Weights of a small autoregressive pixel model.
Training: 15900 steps, batches of 64.
Data: trained on photos of plants, animals and fungi (iNaturalist), 38949 training examples, 26.1 epochs.
Rows from block 2, named by matrix and row number. Rows with one number belong to one attention dimension. Each number is 128 + 32 x the weight over its row's rms, rounded and kept within 0 to 255. All counts start at 0. Numbers have three digits each. After the name is the row's rms in percent of the matrix's.
# q: attention query (model.blocks.2.attn.q.weight, 128x128), inputs 0-127
# k: attention key (model.blocks.2.attn.k.weight, 128x128), inputs 0-127
q.74 100:149102161107157104159112117094161104132188104102130184140070184152072138087175146103137156134086105099136076098135146162146085132056113099107099090172196150078150078147134106141178114123130149045114144114189182101182117102173136153098114136131174156083117122139160157081130126097115144108145149141103154092137149104153140143148182134126122071107059087135134079126077100164099128157155
q.75 094:166143173173080094108163148147136166104085140155134104142144170184165122094141123157104088133152120128126194157139129085155073168129138150133189129159105117095151108106098127111135129147155053133097115095139091108107195099102125140100167190119140147128128159188081101099091154136127139114122187156111109167093128098070112126152145115146084089167206095217105097050133074120126142103121
q.76 093:144127085138135088131041183081154107094132142142133125123102127065083134130128130135136174117149106118170178158098182098098103151150155176088052133117172109067113152096128141053180176149106157123117205099130106183162083148160106131048190141087159098140111185154116116132150142117115146141154138157075149141092097144115154142155127141141091133118105092115095070165174145114122132121159
q.77 102:113127085135138135122055150140111101107103123132151125131122174132141139118189094166127093140171168128124149152150121177139153175156152040114125192111117161092068094089150120154135150144143138134119141064111196068107143101104110126128030202144194226121136096119118134107095144090092168126111110151113159155144108080123132123049104132134143132115139153140132110140086083180139114105148
q.78 091:210125172173084118119138079202125159098155158138114143163074101153123113073116146080136115190086139159113129165104149136158155102167118145112174164127122124133113137153120119147122199153148178084092182137126189074105161072094154091077123124124127112116079098062087156051121100156093170128146140163111154123182182137129155110094134119180153056128108115121115135122124113126091115108111
q.79 101:080145146118214120131108098145144095108134101117055134102113063102120193136137107082053134127182176163107125125083101167148130160110097093095114133164171107125147125141126138146183115183095157157094152139123106144070077076148101132126170142182174094091118142087132153148180168169141135086108125094141074110134127155084171069178136150178153151170085111099142138101143134101163123115172
q.80 106:165161116218127151121178159117138165133116119138114107150134129126111117139118118138149177119143145078162130139127085087153112136126152078127115095121143104190126173132121123215140138095148102170117096213107116140086150076160110139103064113130102127116181077152060119096145137119101161137105128108048143167129098105140145080166131126141080164158244147135087110169109130103122152139063
q.81 094:130128153138128120154093134160132112169178192114111172128106147129068105152148158118159089152128104170177131061164121152130103067148131113102115095167140126079133092093134132035060124140169130069136107227129108111138136159148136132169193126125112144109081145152114150063112146074153069081134168107073105117158088163138193140107129118103081163161100103088089114128154129141135146143118
q.82 094:185134099078136152133155090112101128119133195173175123183111174145112160103180152137057111133129111186044145105132110111099095098146109096136121140109110130126116066123092111091128118140142122128092168095132090147126136160145115172165118158157108162209141177097182157120141121130156149103122147170114126133070121159146137113139115022065087138145035123153143112119189148099106127124120
q.83 097:187131132129135097151104146162094141151140209143159094109095093176128125133125157122105154136131190135117104082149131127136105155112132111121083145133108149147091134152097141148068119160117142115145120106170157084089143095096092166141160147078060178107113114179200124151099105148105042118125028121108161098083102147093153156093157194143123143120159170118125110221137165096137168095129
q.84 105:163144129202080141159122117108137193164138087128100133084095078065122127153142131147142153133120118071098073132156168091150106101096125158183116042173145170128140155157091082137105096096171113137158118121099116131160167117103131092115113104111120166131091152080002080137090154162104144151158201158120166120136095093142198142133142120117141101178105136113150145153123139121129148095115
q.85 096:239126070115168164109067120149089142128166153115153168129209113140137141068079170171108089110122126140138124091167090171111158107222144093152151085095088141143167157123117088099145110120162154160127121142025119106128131123128132128113146163123098095129178051142135113114117136152140116163163082091111101108136145108197128128111121143115125144126168140100108148101121086158070127120117
q.86 101:156163167135210101114146162058121131114084129103117144126111144140132115079142124164135100094183154115184120165132100102154093116156145097145122155140126096122131140130149128187199122162138109187158122186073137106113104084193111165096094124140068087135124066077079110083165079154089195126116150170126131089173088125189079124138136096136136176142146126158137148126180120080129081154135
q.87 103:117073115104115119148173152126159140102124152112148098120207122147154152132150138121100142145122179141193193067148151121124115116081146069136160150147140119130181149111080127157111112064128052155191077210091192118115138115149160130101103136131137149126122103161093089108182154071122143184114077140067139112066130113130152123130165074100072163076131109149149163152136097157118111109142
q.88 097:146130189103071110128152124123167140114122120162120190086170128158113159160197194138140107173118143169094108059121113078093135080074161184131170157105086160088103064127189152128091146131122077101169179101120149110050167110114143146120152107126174113081072119142131110135158156151196141123068133140163146093123106129137168122089098143137125094108088105067148117111128133129114084144117
q.89 101:089135164104157139127184189130182085144072123101138092146118069106124183108152118111153135122117153135186151097174095139157147159105142057136124108137134137153106126108113114165083136141118116116119105134088149184163109107082064111160118107164105142091120098144120150150197102207093173061148081132139178089204106065164144119145067092122110151081128132134061093114115159102120138152136
q.90 097:138152131141187095122101075136138197209120102126102127093109090094119138075088125147149072134118119099158138154183135134122141097165109153116150082127107153145143118153155065063093166120171164092151118099092126162134141142103065098134151125140063164138198162130114143168143146120178125092110107117112169107180114072086098129150115143112187130138071101083189093086133099182099169157098
q.91 100:100127152125164159052115112109207077120140097171146156140109111125183096130120118119180092150127086134158113114097175136139147134089128122132212106120131100106142094114098153087100103175153129194141204144126165145094092127151125117149089119163146080106124056064125088141119147099139162078117112215074060156106110113123104100128125145154141062128169083140112147167158110137136163106153
q.92 098:071145137176205129112139131076173122127150159154123109193156107146152155139139155146136170139161108178127107134093145187098090101077183152155133122177096152124128073200111189189122078103111209129165113130099127142177126111139115152146139136134121048078133147096127146193122116110080113158124079113140111106117124133095153107121093111059143116085125097075091151082112100136103160144101
q.93 094:098074122121092147149094082143126109168140110154144088100059112130162137088150144043212160123124150134157157142111114096114138142098142138126087135173131119155103156090125126140179121159118137074147202130143152102193146071140093218200148113138185101156088166078106107140083081101097163103145173137136158125125139181090115132104099093135119138107095116105192138076137093153142131131153
q.94 089:191144151112114132092183140127073051099135152153118155194122108124109101138129127139119165088126151169112146106079139094142140103117102133116117100046135155114138111158100157140113156085179167082170109150156163120142136142125112191108045126097145184132112098078160120095157125165094099137143173160181112139099160115110075188147157130094098124205089099131124046155171132147104132096095
q.95 095:117155149139132192089073129146155097139161112114134088132117161070162163080120176193118164118129119132115112092144120118187088192109138212143108130153144130148125149143085142110169119096125133152118165094065083123095139086124140108115116176172123167055108133115126162093127143132110119101110122117129152061188123139084114214097108055081120137115065077120135148095143144080147162150083
q.96 098:091110104156096173173097152130102077115116158125196149138121129156150104113143139151167099165141153086145115141128124092103176076185145164142118148123093149124182129113088116074107113165131139101148076119171135119118105152129080125096188092187199123162105105115103096101102106092125146073116151156109189133105124150126131141159082155098133126135063109190140117095139084226085096059181
q.97 089:152145177127072150087108182095148133135149094124145115139105151132127097117192116117057137153142154076146125117201090089131105053204097132142080114159138104198147139156114110138109102187134171178058136149144137174114130140095169117092085108157133123116145084161118157191086118135103141125168104106143164132070178152114129125116127143184141147139152143112142106067109191141163118059115
q.98 083:135141127030118062101106154076113134176163101116149134150070107132124149147147171081150132098169157164098171147166133142081107096141118158152154125121113097059121106109111109076146103142136162187217130105106181104154106184117150104091141144117124115118115177144200120134081087118127130161119089096156115111145083144166111158134108108078162106140068184127177174151141174116110140099176
q.99 094:147131138143083118127135138136109144186121119110133088091194160108100121102146086169158127161149114160139139139154141162098183063115132074084153059057099122105140124148119142078086135135116158134100112135120180120125091181183137092207166117143127130128152096129145108166145079163102202095146131102121142077171096177150111126126107158108166052142102139061210153100148181117135130100141
q.100 098:071097130119054117097127139127114138115133135138131089100126148157144056172127115131093170150100148091186106211114206170178134089147106071092148129129106184122137117131188151154135098087076123136099182169133116167156139144099171114156111113106139113148177124177099178109112118102134150122095176138115143159185173116056171127132083076166128117141165145134047110098122124091110145137151
q.101 087:064086144198122152155165107142115073089106169093130102029152116104120102144151098123115169180141139085160075125129140135138106105161135173108077038125148099165101146147145138155150103136148106101064078159198176123138132120107133169136135131107136130134120036178093122113152121121158190113136142099177174109168141122134154126126143196134077143158172158105091131095142146117147129142131
q.102 110:164143148131122069104118189094165124160092085143159155107094114144152102119141108111163062116159109121081084135071144132153098183160079130145137132165144075119125162133096098145171132125154151134180134091088134172159137146123124111071170090154154094114127225034120173156104142118105136125150128162112095165112214110098146179144107090100103163131128151074161109066148143160135126095150
q.103 107:186176117115126138124177178143137103136107091099120181095103134152123146112126044112136142099104180114144046183153103169129159172196114115127118088073091084142140164118132086159116143144139138142140161179162146116133129117154141114111066146146117171172103164186116051138122103122123124120128078151173147073151086126166083147145119146119139118149107093172198172140092105125086136063081
q.104 107:106146123127125083119107127177197141093136136129125122132103132111152147174162124072187114098150094197156180122126109060134127106148101135113201129202107119123103086162106067095123077162114123114174155109128167085141116194160120184145127062165159148152097106132165157119114134065069119066133143086101121094075119188131163157087130156112126151161140122128133139139135114096163110090193
q.105 104:087119102183147133118144131124125195115122128162143140147128077103142194107078192126166142125074131125141083129091167122137142087085118107106141115169099100135057108112158154129091092136098126117149161149053104140133124102121116087104087106118101151150178058143142225148197139158074116138101115108149152106157149090093129131143118123157065116114096208131197143186118158115126079158128
q.106 114:112119133202147144136116131133086107152130139130136075049076129153105092163108105139141163126154160135110098115086098173114141122173118124147080063074177176080147153195110092184099145144110072144096137136077121149166106179153120155103133129100134091119174121053133093088071113121104129116135135169148116161109161166145084105133125187095165162099163086123086218146165148136130124143154
q.107 106:121175108149119116080138146133135133103105158095097140150137097129115152126203157181077145118116156137164104158129076089150161108109214125133088157150150116201109093066094078169133175071145108127176108117111127089095138162175126157146162115163144162035079150081037141152146093170128107150145157108122128168146160090085140115131075112135106136128157081164132093130122121116150106176152
q.108 103:147129121143135109177147117066092134165086137107068115127081116106139157124183071083186116146182133094147140170152120080144110218165130110091142092134124126169146123075181104174154110134175160085111118114093154118158076176142099135064101129136197159125058156148122167092123096102164146091163128092131111146099146172145093115146158096107144144119119160076116104119129209151094145167121
q.109 111:136127103137122200079161158095120147131113143098151132110123165125195101070110107119087127105108141172093141102108113136156148141130155121073103135156121118072150114203129176116094134138123109118099128156147115116106114124154145063184129144139093160075141150155143105162143196160082109162129129149083087086173115169110128100110056112075086119173144096223142179163128114213099134079116
q.110 101:111159144098153126134120152089090163122153146165151139158109140195058177166155151089165157144128124143094111146163096161091152141167058172142179105165076145162093161163139117080191116059141130145192110097151097155169062154150095111141126156074154092148117117101101132115148093135101121149136137153138165109135074142127118066075171096105169108092112124092175179101089086143115081105111
q.111 105:159119142116172147137162099147105096113125146073089097105103147129143106054139139069109135151123106156133135116097165109117082129187152150147140102163185057154203081121155061123122129087138112119135153116158145123191132151068175076189163152166113139150147098130164040131113123158159135095155105164133119077118139136163170097124150173067168101156093085129099095109089155176118084132132
q.112 103:147120110146135153168141106098135134103159166154117151149098081184135139118061076073103133167120127127119122092170153198099107194126145111157100114112129168155195102124144081119106151150165116153124176154101104110053155110111188151143141104125077127120170106178193174116119185145128100122096135087172123132056125109176108089104173082130153155143166096127071127111151094071147123064113
q.113 102:122145104161136136089148123104105163125169167094159095129162105105121121107113186136162162117109137156155150096147119127143059109109089062163113132147121200150094149115093144128114116163128061109083117168126091190169124162111125061117163140113119107116163105156143153153096162118105076084121160161061159121142158101082088109192127148210110100075141159161146176117113110086158113104220
q.114 076:201173077086165114105116162104120126115144157164154102170122073129114151116102182147089074119162140143103208114146153142110131091163139134154113174177056141093153106136098117084121158028117146119155139096093118118157069205159097063141206172144121144117071178124131106143148141145172148121140108121115120093112108166139107117094121112116136089112094121115171168111113147115071112156133
q.115 080:168194161106125104115183142180043158084121128138126104116146071112097101110123138106149149133095181173161170098068068136156135103128149114105137079137121158094158150173143148148064178171129105096098063132112128164088190064110152143129102145107106109033167148078133122122168164138166094180113120121135121146119074120159111068164132130142145117143124110153136118135157102133175107122177
q.116 093:123127132151119112113157149123106088111138137220163104114128084137131153090118119113119130156142151144124161118100085119174216191097079154125148076131184103104057187165150149128089103116126179132130148133116164099147095147089069155117069143095059101164178095147146068121131123121111159153148167115076110133082114099109096097157087179201164093135113127186163126148126145155102108140092
q.117 078:125128117137157128143081070112116130138115131096130121165133178096143096124179129126114092152112171149140111107149162171096128095079153199145092167162158114113145074120105104103104139122059105148166173116054128097129150193137127115155147061162127098174087179094149175133077112153126116187132178197124131096185148175151082069098141150137104154136079090143176163130137090121157125067101
q.118 101:098085044093109126159138126155134173111117195139102106122127135154145101119127136181149094126127103166169163129127181104117092124178182169123129083118157137028123096134200071118097099147149101144141099102111148114136161208137096090180164119156125136177121155159160124204122046140155134061099163110114137137110137133148128132098145123074128151139142161090118070112087103140148141158104
q.119 097:131141116123151109113117166081101093123112120125160113098070204136108141129078125154115177150139161123132090154073131113103075149183123131150203097140143098169118125113151157112203157180110137148091077184113148185079160199090111186085126126114136121175176118157131145149098095087146107103109145118073153191114144098163118091086157172165148152132150113094146078119099137146178066104128
q.120 105:179097150157177175142074120116153134143139155113082109112066167095116129141092125109150183108141098098111168111142174118153102108120113152183156130147188122091165115111156116108154176163118130076099078100115121115086147136169108181116131145199068130123144127096143154122122163127082091056180156162136152179121124125144084094143124142142120124117188184098049176199126108139150120073078
q.121 110:151097144159126136112190162154093148201135110130140128114161134123098103143105084182067136144105117102127095162089081135101136136139163166137102097165103121181133118162159157102140088092172144143161118148134092176152155073088076124114099170096084121112098105077093134167171096165142111141104133144146071088163122140115137059142103165157122184063104184085160099088143223142110104136091
q.122 106:134189152151111140136128167142109143152133093158072180215177097171137120148124101114080201100135096120129119108099068185141155141129111127112153191166145110113059109132181121104119157114172138099147124119141121154135126142160126117159114137145121128079149098129156140110181116115060137115110130062110141000144124128089106174124076115147133155141133110147182133164120107170129114081129
q.123 113:097113114146113099124134124100134106135112229110095147193135087137117184069164092081077105058149108154125136158157129143119144104197146148162148104110147169151139141169090094137124201091137143149154135148145102137150095109169106043171092129095139052127146116146095100116114160164116139135124174169122114123112142072084114161120100187077149127102122085083158149162178111138158101131074
q.124 091:163125089065159127178154112202083164112110130122166156102161149136134066138142162148159128143091123119163165151110061079121169160187115118111155096146088052174156158096119215094117117155117169121140136101103174152122131135173093110079148131109120088106145147126161129122168107093132126148163103137079078103124109218102133060125102094118084124139140119086150141092126191133106116141085
q.125 105:163109108143163128083059079088094117143131139125118123184137100145132111146170180105080166139111159109141120094155159225145166187124183203106027109145164178125135201123155103122126151092127169087177129144121086161086148098163104077120120126107079100109126073129108112155146159123154125136139095130120185095127146125199082091114117120107133126104131155123166134127078122114108132094138
k.74 088:154216155150118158107098097141115141116133199094068109084132094099136135125148138105090138153133187107103254164175065114099175105143129144121123110146160109143061152145086109168112163085141076122159129151136149121096133170125103091154181179124137177134106122170141111119162123076082105108125149130098078112111095175158130150104115131123043147163088161148146159139129099141109109128127
k.75 096:099121075155094107160084167131165099184142149101119159172127145120098180156142124067182118177135116104123148150162078109103143151104117117097103172122152118161118132116087094175104146083160137134165098114061115141102083163160150121076191127103153083123158141027053099166118109109127163167129187118137082157146086096072143142169089136114155133119109095133141142128115152083113186175100
k.76 097:187134098136148156094108156155169161132120044165111211117120182082109129102085134103127154125109160161108115119124169100147135127157151172094079089053097123188143116124081161134189119145167115156150109170143096098153119179121088119149132111130110133110151165194101116140079144130157133176119171100089100124108103165116193132083136102107140166141087094145045061102145117112129125102082
k.77 091:057143120141180161150117097103176166121163195111157133100149085171099087137179124106093160214111158151163165148143057139137119148167122104135121131094170097133138167123135091119106093128106136128169154063090083138072128113099120137120105151085081139107171104152118152127139156119083108099094140047137098115123120129102126204109143158153158169127146193137180155200143085162125111104104
k.78 086:119171158106170182137144159120137164137155182096156100136106194107209207105107098130123163149144132129194084123125094180173079117168089123098212146120079124113096045143114157174107102110161120110118133088120083048154117123125088107108150124190108121098096123118100129133125142152110124072100141176161142106121145142100114122163086171110100120121120115157123191068145135103159139114123
k.79 101:066119107117145084175156132126156197187144092134134100032141087136117133129097110168155071115100130106105155133127177110080147060137072093100091107128084092140124096179096159120089112170132122097161097189141152145136183113096130103182083127167142176154092160144066116140128135167123112140132128114136143150124213145145091146055143092119175100152155068139123143134163154128133110141144
k.80 095:109177135150103120100167127150159126125085151143092099118156135062173185118102129121140121139128122163098146059102117058108100123112116086103131081068168136104145064123105121113134130182141221171136131147167103119079159126064147129140082077151151126133072155130193136109188144098134150154099112170187145063088149108097122086173119116156183145128129118162146150170116148112087168122168
k.81 099:115150090139113115115165114151186137111085130155156051087108101100158146152095163134124188154095129101142145083050159115116120110122142050120062070120107146174159146157152127177139119095181138140134117197194107104179118118084117095136114135131113095130107156139156110092156076076117138111154119119172098126111198089128170119157164170169152098151126159103109120222102105156150134128094
k.82 108:134163098148104150121124118129136126122089128103097131216138122142106163106161154096135085139137109191131139008170132150152118071086126123161175149132151184112105072084115135070104122107153153136209163116097119144163122131125149176120091104109104219139093116119140152100192125122152155118154100137142130122106148175121066166118079082115128098089124055172124104125174137122092142123156
k.83 099:087145125146121163077116155099142076131125216198161104127136102117151130187140081134153138171137164131119142105090115128122105113133102172061096095111139155103145089106137129121100133105147157151183077142107152031074202131149119116132157129182164152113119088092105138090085142157059169132154161190118087068065142123132164091110129090092140082168126119131124130130165149121143120177128
k.84 105:146128119147079200147106177140170161131125184145135156133081134043090149121156140134085132066140129123156079155154082089121122133140138168126143064111139127157116173115115083184093131121114157109105131117165101139081126163117095109147153193153132128085138154112126078178106138140087060114128152133160203133136144108162101091211086106209116104085149139136169103139139115069126169113141
k.85 089:118190151163144168105153198117099136165147175118123189126151165113133129097159082129149123151130135112105079060178137134128126088175087119108133109097174101071161135125151135066091117163124171117143087091092150127118171114120116134159115076192141164109102060117082123098153208158143165197148121131117139072091124112061120094125137067104094084185155100105102114135097144115134110151105
k.86 106:148130127165113062138144106077183112102148109059126113156189094104121102138139121185178168174122136099168159070080076188150104164093115155070150126178085148110153127158197121098119134141166145117100108205098137150116121097110139079128078168091131138115123136178104163155139125110147176135081149084146115114130126120108133135093134124089154103189110079104149170129069095180137179125096
k.87 095:111150137124115132162149173095132118145076068176158135110088080122070119122132137122118165188190115073138131133114100118107126200061103118125109086117126107164103185158140137181156118120082158125099141128108121073078159107108185132123120087184139096094133105157172132132199170132128122173168085071061105180165153126108105147159144157121144077141115173116101198149092157133117095107155
k.88 093:121136087165147210149168121126045087097139098079187137136194171101146141123164114165163094227110164146092029126112118137103095181086109104121163092172113116113139134110096113055133091152130138099152118136078119127090145097154108148172113151133096100125095126132166187144128146128121184139098091155136107131111140113166156116155088170094110140109136148169122080098137122113114148178105
k.89 099:065161163174111164151151107112184159128109129140134143200159106123159128123100190148090057063159130196029120112149109165116124138115133102104102136140106135144115148093104124050084116111076182127107149135068154116093100127126156142164111125159117179155069110107138150126158144137108106104160144133183189104163109121182120128116076148125182132126075102145165138147158128106107151065140
k.90 096:115068133145161112101048123089120127146124128128117133153185140088134123127105130152155170086160209083131187113142226145148114139156180103133151124114078112115084176101112116112162136136103126064125129117143155175154029132103154193135092167181123159091135157113105064089121103115099139102140139146130158092151130095095155135105144134127123112112148141174217092143172092140096105119138
k.91 103:092190117104134149119164099093161077112120072144124143086113174141173147168101141085111103093116159171146143060197115116107105108136154146123199105082157113126120173164110111155108149138161132131173081136124159069171112125128113127136123108148082131114152141077103081100120163137131163155120097107233120153111090082084193140170159139121041144159150147116092113128094116171129118139189
k.92 095:111130149141056154123189150143050117137135132158099157167088097136131041142100130133143114065140126110035149158178038138162144087144144139113168129077075123139103120095139166183132132164137109113170150082115143139080133181125109133141153147119139130119149141156155124162149108148154151108211077139167121099098112123086119077150130181116124160122100081178093167095145090154124110160131
k.93 104:135118145081170104082072118155153170115125141122141154162090115144140129198103152097128172105119130118149157120137065146118127068116104149154117077119065130135121110125110148102092139148172134101100217145141158167143153075156141098068151109080079166091150135099110150146129107159092176146025114152154181198139078158074152126111121101073096109097122131158163140142185095140153110131163
k.94 095:166171125135207108129185188114094111165125149126089143158104084138121189098157139183044085142179127113130136168098117148102100138148168075116151129168169184128176085124179131115119126070122142191109126125101122136079114199164133134059133157140157170080119095100087115101083107086117159134134125080120125112117066102148129116164141120125114154172075116102081148104111164146134091102123
k.95 098:109054116145143096120088202112128119176142116134074164211159112111104120097146117150115144099111197139122157084110084126105084109131118103084117195138084147176132124114152046101105113127127181099150144155049127127127119113136129105123174189149176130116120108167110154160113090152175148115126130119134204145132130149067115074087160140144188106179080119129170110108145158171131155103127
k.96 099:120122083116084088067110160147105064098077060108152113120102101147165176098095119136110131108135078092175139171136201178099096066144131144169089144126173151121070163191116109141170126111121158125152156176121114147114124119091137128161109101087076144110125128107189124144191162129132090159175114180144101117136126083137114179130158163150122100123055137158140114109174126087140200153106
k.97 098:106125113165159095110067112132137060126199142143156083112134130167141122236089117106077108108139161111117099146090156112175123134119138077184161073108086154153130075080164130133121138158158103120140215102158128119184120148116146104094142126154132132116138109095068088137147080128095136121146111113112143127147151165081155129098057151154066131115107160133113085112142190120192079163112
k.98 082:169098181113175116087143114119104064083177129111126142095147121143114169147119123159116100063107115121166115160132160178095153105121149085151123209157111114142090168163080166115147143104140092120122180158140142114181121116162103078138077177122123072133142116145092099119123103049117104134104164121091062166199129108138124157056190156115086055145136148091139161138170122122133104168129
k.99 093:124089113128124103145145165173102182129121125142131108132125119200124168130110138155150149144143123151161165054164105102100103113143132060142136157080151141086157156125173102202092128155150140128129120157145127065136127194151101177140124125215092137166144148234064103075138102171117107115109150105086082122091161127128101119119132138065176135113113134069147154072124110084152129140078
k.100 089:151121121086149177133193120160159133129168119103173106129103119109133132158192130153127139131121166068132095121160078159111102089157073149142134119125119152138121163067161131162167157108106186138083154112163120130099105167175081178113191157110113123137132103132033167151142096139130095119132116143073113142172151125100123124107163093082173099110177096075100094104100145005154121141145
k.101 104:218114098108123174134146118130175216137144137105163092035139169102151130151066139119063164087139060164097097075165150116123136074107142123109129135208113074162091156097121129098147142146089137197141149119148112144137112160135102160138140157188151089148132148151141175119096162136108106120207153147074120143131134121148132089118104070079104106124150113127081107127135148101139131126125
k.102 107:174128114132102141107121137092144146096145140167124102075102095086126112159076076139070136157163060183120111120177137152122123123131092134123157158210145175162127158180148068188119099123116190129157083127155111072105130143133137107135159115134194151144084071107136094083110145123158142106155125129152135113063150122165132055132093125160161189137171138126076107172174137079118137193144
k.103 104:094151112090070078124121132138121144115110147130107160230172118141111113088115120135145095125155155229111129125123104130209088114132150138123155147141142076103102111140117101135096113132135119133146152131231135143146131137105187150144094088120149118143097112094154122126149132116114118094075133147084124110036114159136152128149169118153131143200123107123234106138149123209139087087155
k.104 116:206149176132076177095147113148145132112144117142139180119046139113154116150160118133064126155108156123130123156134149164076130176191155120165149072136099164141087157140146126164141158152140112121157091131113075100122154148105102109096166125105132110100088115155137166117182123084117198110092092129073146154188114158110014103144126121114140074117146146117220113157146157109134123096139
k.105 109:162135153200163111130139084143149168128136121097118154106132162172140115153159117169030125076124164148074151159153087133112097186119080163179122163133109112128081175064149110105156150183108106145153124121152112098117059118153108112133177112140132151127136047107164149122075134137115086119130114126122107143078157176135102108111146039143181122114099095192112165130101131184155143156169
k.106 125:143079071063125126151107142123116157118163142153151089112091135149144109110107108083160154120121125150121128077093146111159145065137126140090097165147087107080160079172128107150147154117133134101041144092100147141206119148145172113131091149104160070130108183135155128093108187096121112112141177140148123104214089112173216129130133121044142158049155107152090136115107111113111130160128
k.107 111:097170078126110167147177087097086102093167129071126099160095171120129114136185130166124123165155130142153128100125129148143105140181128127119100209095213129182140125164126135202117140022107187118110131174159142129130102142150134124090185117134107135152114108129056137167119151100122071143116131161159142148082133133115096098177115092114111102117148088080075131106168178074133153141142
k.108 105:068134094090175156159131065124112097182145150125194133131120091111098107128221123155147193138087144175100127142117128129113167171138145152171128147146095106111125076157129166199115141064115110176071052121146087158091124071109097127102113121078161132145165100165166171174114094136125121139103113122134154128139144168183147132134095095039130148090124128102101111084133128088109126111149
k.109 104:129127135152102099121115168132160119171140082130123158155144119115100176080125167107134108077140058077161098096133089151110102075125096153085111145170145098172102127147084127071134107080151184113126138172148150084169182168075099105138134095115158075114150123115092059180172147099186144161144123161072123143113112132104141114077165081156153144197143186104147137160187175098092126146106
k.110 102:124129125180118083151139098157191162183094102158097162148128082162138161187107123142135152177158139106074154134165138091096119123142118162176129096138110160052099115122148151158137150220151136094166140084191120117125098049122142125109083141131140076069149092103144105082150139159127145083185117077099104132074110119105118122166079147069181122132110156086150172149098123122149149101153
k.111 101:166127125106102123170133164140143072161095057176123139146097126096087079159114105112226124202149111094087158108112137148169188129180149082083169106114167070120148114148130084152118138155107099165128139137106144120109148109193145115130126111121143053080140171126147092136116112160088153143139129160095161100152155123134113178123098161135062106088121103112117077124151036178161122146137
k.112 105:112076148122120153109135105136105094147132134153097092160091147112141124090150151160135164137122079107082096060150149128165050139126189195181154158114126082173164209109191110087066140114148132144135140178125089110090160143164164204080120101135143131143156128171096155188150078128100091180110124157138121149097135137110089144144128095124125147137159070123112121135191065105174100116135
k.113 101:145145148191065098106073127126099098167130123105114118117073106104183159118095129182126098153156141092163146190136136134097101093152192117113096129087119102134144113166109122064157140128156188158122111104111120210022142077109155146120104131102158122114081171137152076176124123126164119114094102143093122142154149132175109128131091187107166130082081161145110124097142167103152193141080
k.114 091:151115100113126120107214071099162230153137126152181119134129147105136145097182100108098164139125125156120050060180087121095119090110142111154113107141085122107088106046173127161084143158127144164148149108221151129153088152126056180095115155163119142154093125101127136135150164151141101110173099161089111125091102110133137096159143074115102155112134133152116120153115133129137079158170
k.115 089:107107105123134124156115143128028116120109124183114122057175097151163106122105083162118131110119182168121111077118106133137118103150152088113129136199090141102145153110192118128177115118153111121136169153104141198132045152134140098094174120115120099145136175148163049147092111128112149139126153133070118130127092160111171160112105060131091153150146153176109229102140165150120103092091
k.116 116:145069127151137153132063135140116000142098061108095202096168156194112129132109125189136130109134111134116156172122157156119156159128083126136124184149146067122135090168126132132139101117160114051131147170084092161117140099103145090106091072163148149130115090160102114181114160156096143150118154155112109102120139172185105117131131163155108088142082171150169115119131125145151071106105
k.117 097:140096147126147154126161107091102167130106129131160141108053143176101148114147158135101078061052107138117142162135120118135190098137119164183150151170106062157145166106115115093141155112090071132118139161131093155198101086171118169155083166083125090176151120111125077108050152134141102089150140148152064212133107116137144119184153110142136085105087111172145105101141115132105148166092
k.118 097:062157169188155132143152137167115146147115134092120122172085157092098154130130093116110164173091121070118162128084124107145111186131112144120138159072091119094192147146089094118143130091043133150146128165073135134059117141132121129109181097115100072163118081142155082119140148157131158099182074142116157158167159111110086153167095139113145130077145131184131166183061125184115180114136
k.119 090:131093129110167124160127170138095124094098106166131105162094136100118152158159088166147082079149102125131166126134150167110062129114104113121115187195127207107133140151126157102119139123077152172169093090097173075133154105135095101145117125150134164085165095067122050166156131188154123103080082115143128099135131138160133189141111144082147179100091149113110065153156118073145070197131
k.120 100:139123104143088188104104083137135105166140086108105211184164113139157141096166144068110184100097086098156111153181125097122102119132092131128145142131147048150167135142143162129179172165147085106065091117096139135126097112116108116091169097160158114120159153126099170118137151208110151096196161072081121139093119179167129107159128143057104140161122064132124154152127115116149140145183
k.121 113:102165121111178120113133064131149144187146183111110103078107115181107164117155182159102129125155177144121106141139164092134077111139078122170139183095073186078100100105131188125117169119053120125089114120164145073128121113104064162089146145168143196101106152156108165185092144144119091119144113103128157093165100152124165059121092138148121144124174215122117126115160093137146146145144
k.122 108:167134103171108095075102128172189192139090140144125135124127074169136198096161150085129132117153066078093147121089144090114081127153170094103113142123143185132088114166145168088158095125072087139101103099156145125190114128150113166149164141122121122127114122125145132160105112155191072129153123147126157107086099159148077183076170145130137091160187185117160087090099104143085189148155
k.123 116:143119091119118146126141176158087143112154153174136093078155131113093151136139122174172136137140139138144235138099136137146113113102063115127154124084132110126097103161091107128143160099101160092111109141116165131167139124122174167145146087122141103137132099086082082133109153164092147199232115130136103101063131088075121181135101164089161113103135170136133153150109187051064190111103
k.124 102:112171095130172136152158083130166139108149197129124109167084107122086110100188135150103161152095130147139101164118166066116128157117131152141166138179109161135085095133080117077158119144121149122121078122160069198137170126075117105134109142076130180124125064144193110122167134097149181063046098074085181126159125145140151102118159164187123133138133146117148068147153089100133096108136
k.125 109:087137121117134075088103173174114107112114102136160154153152089107145095113171131135159104133185114134125165061115168086132128171124152114088118134149148137130121124109151157096190111094097170115177082131123061055161166108086183183115139179114167113134129120082146133123091127172136085155148113118159136098148144146151150084094101107170023144122115204135062088114132202128122147105131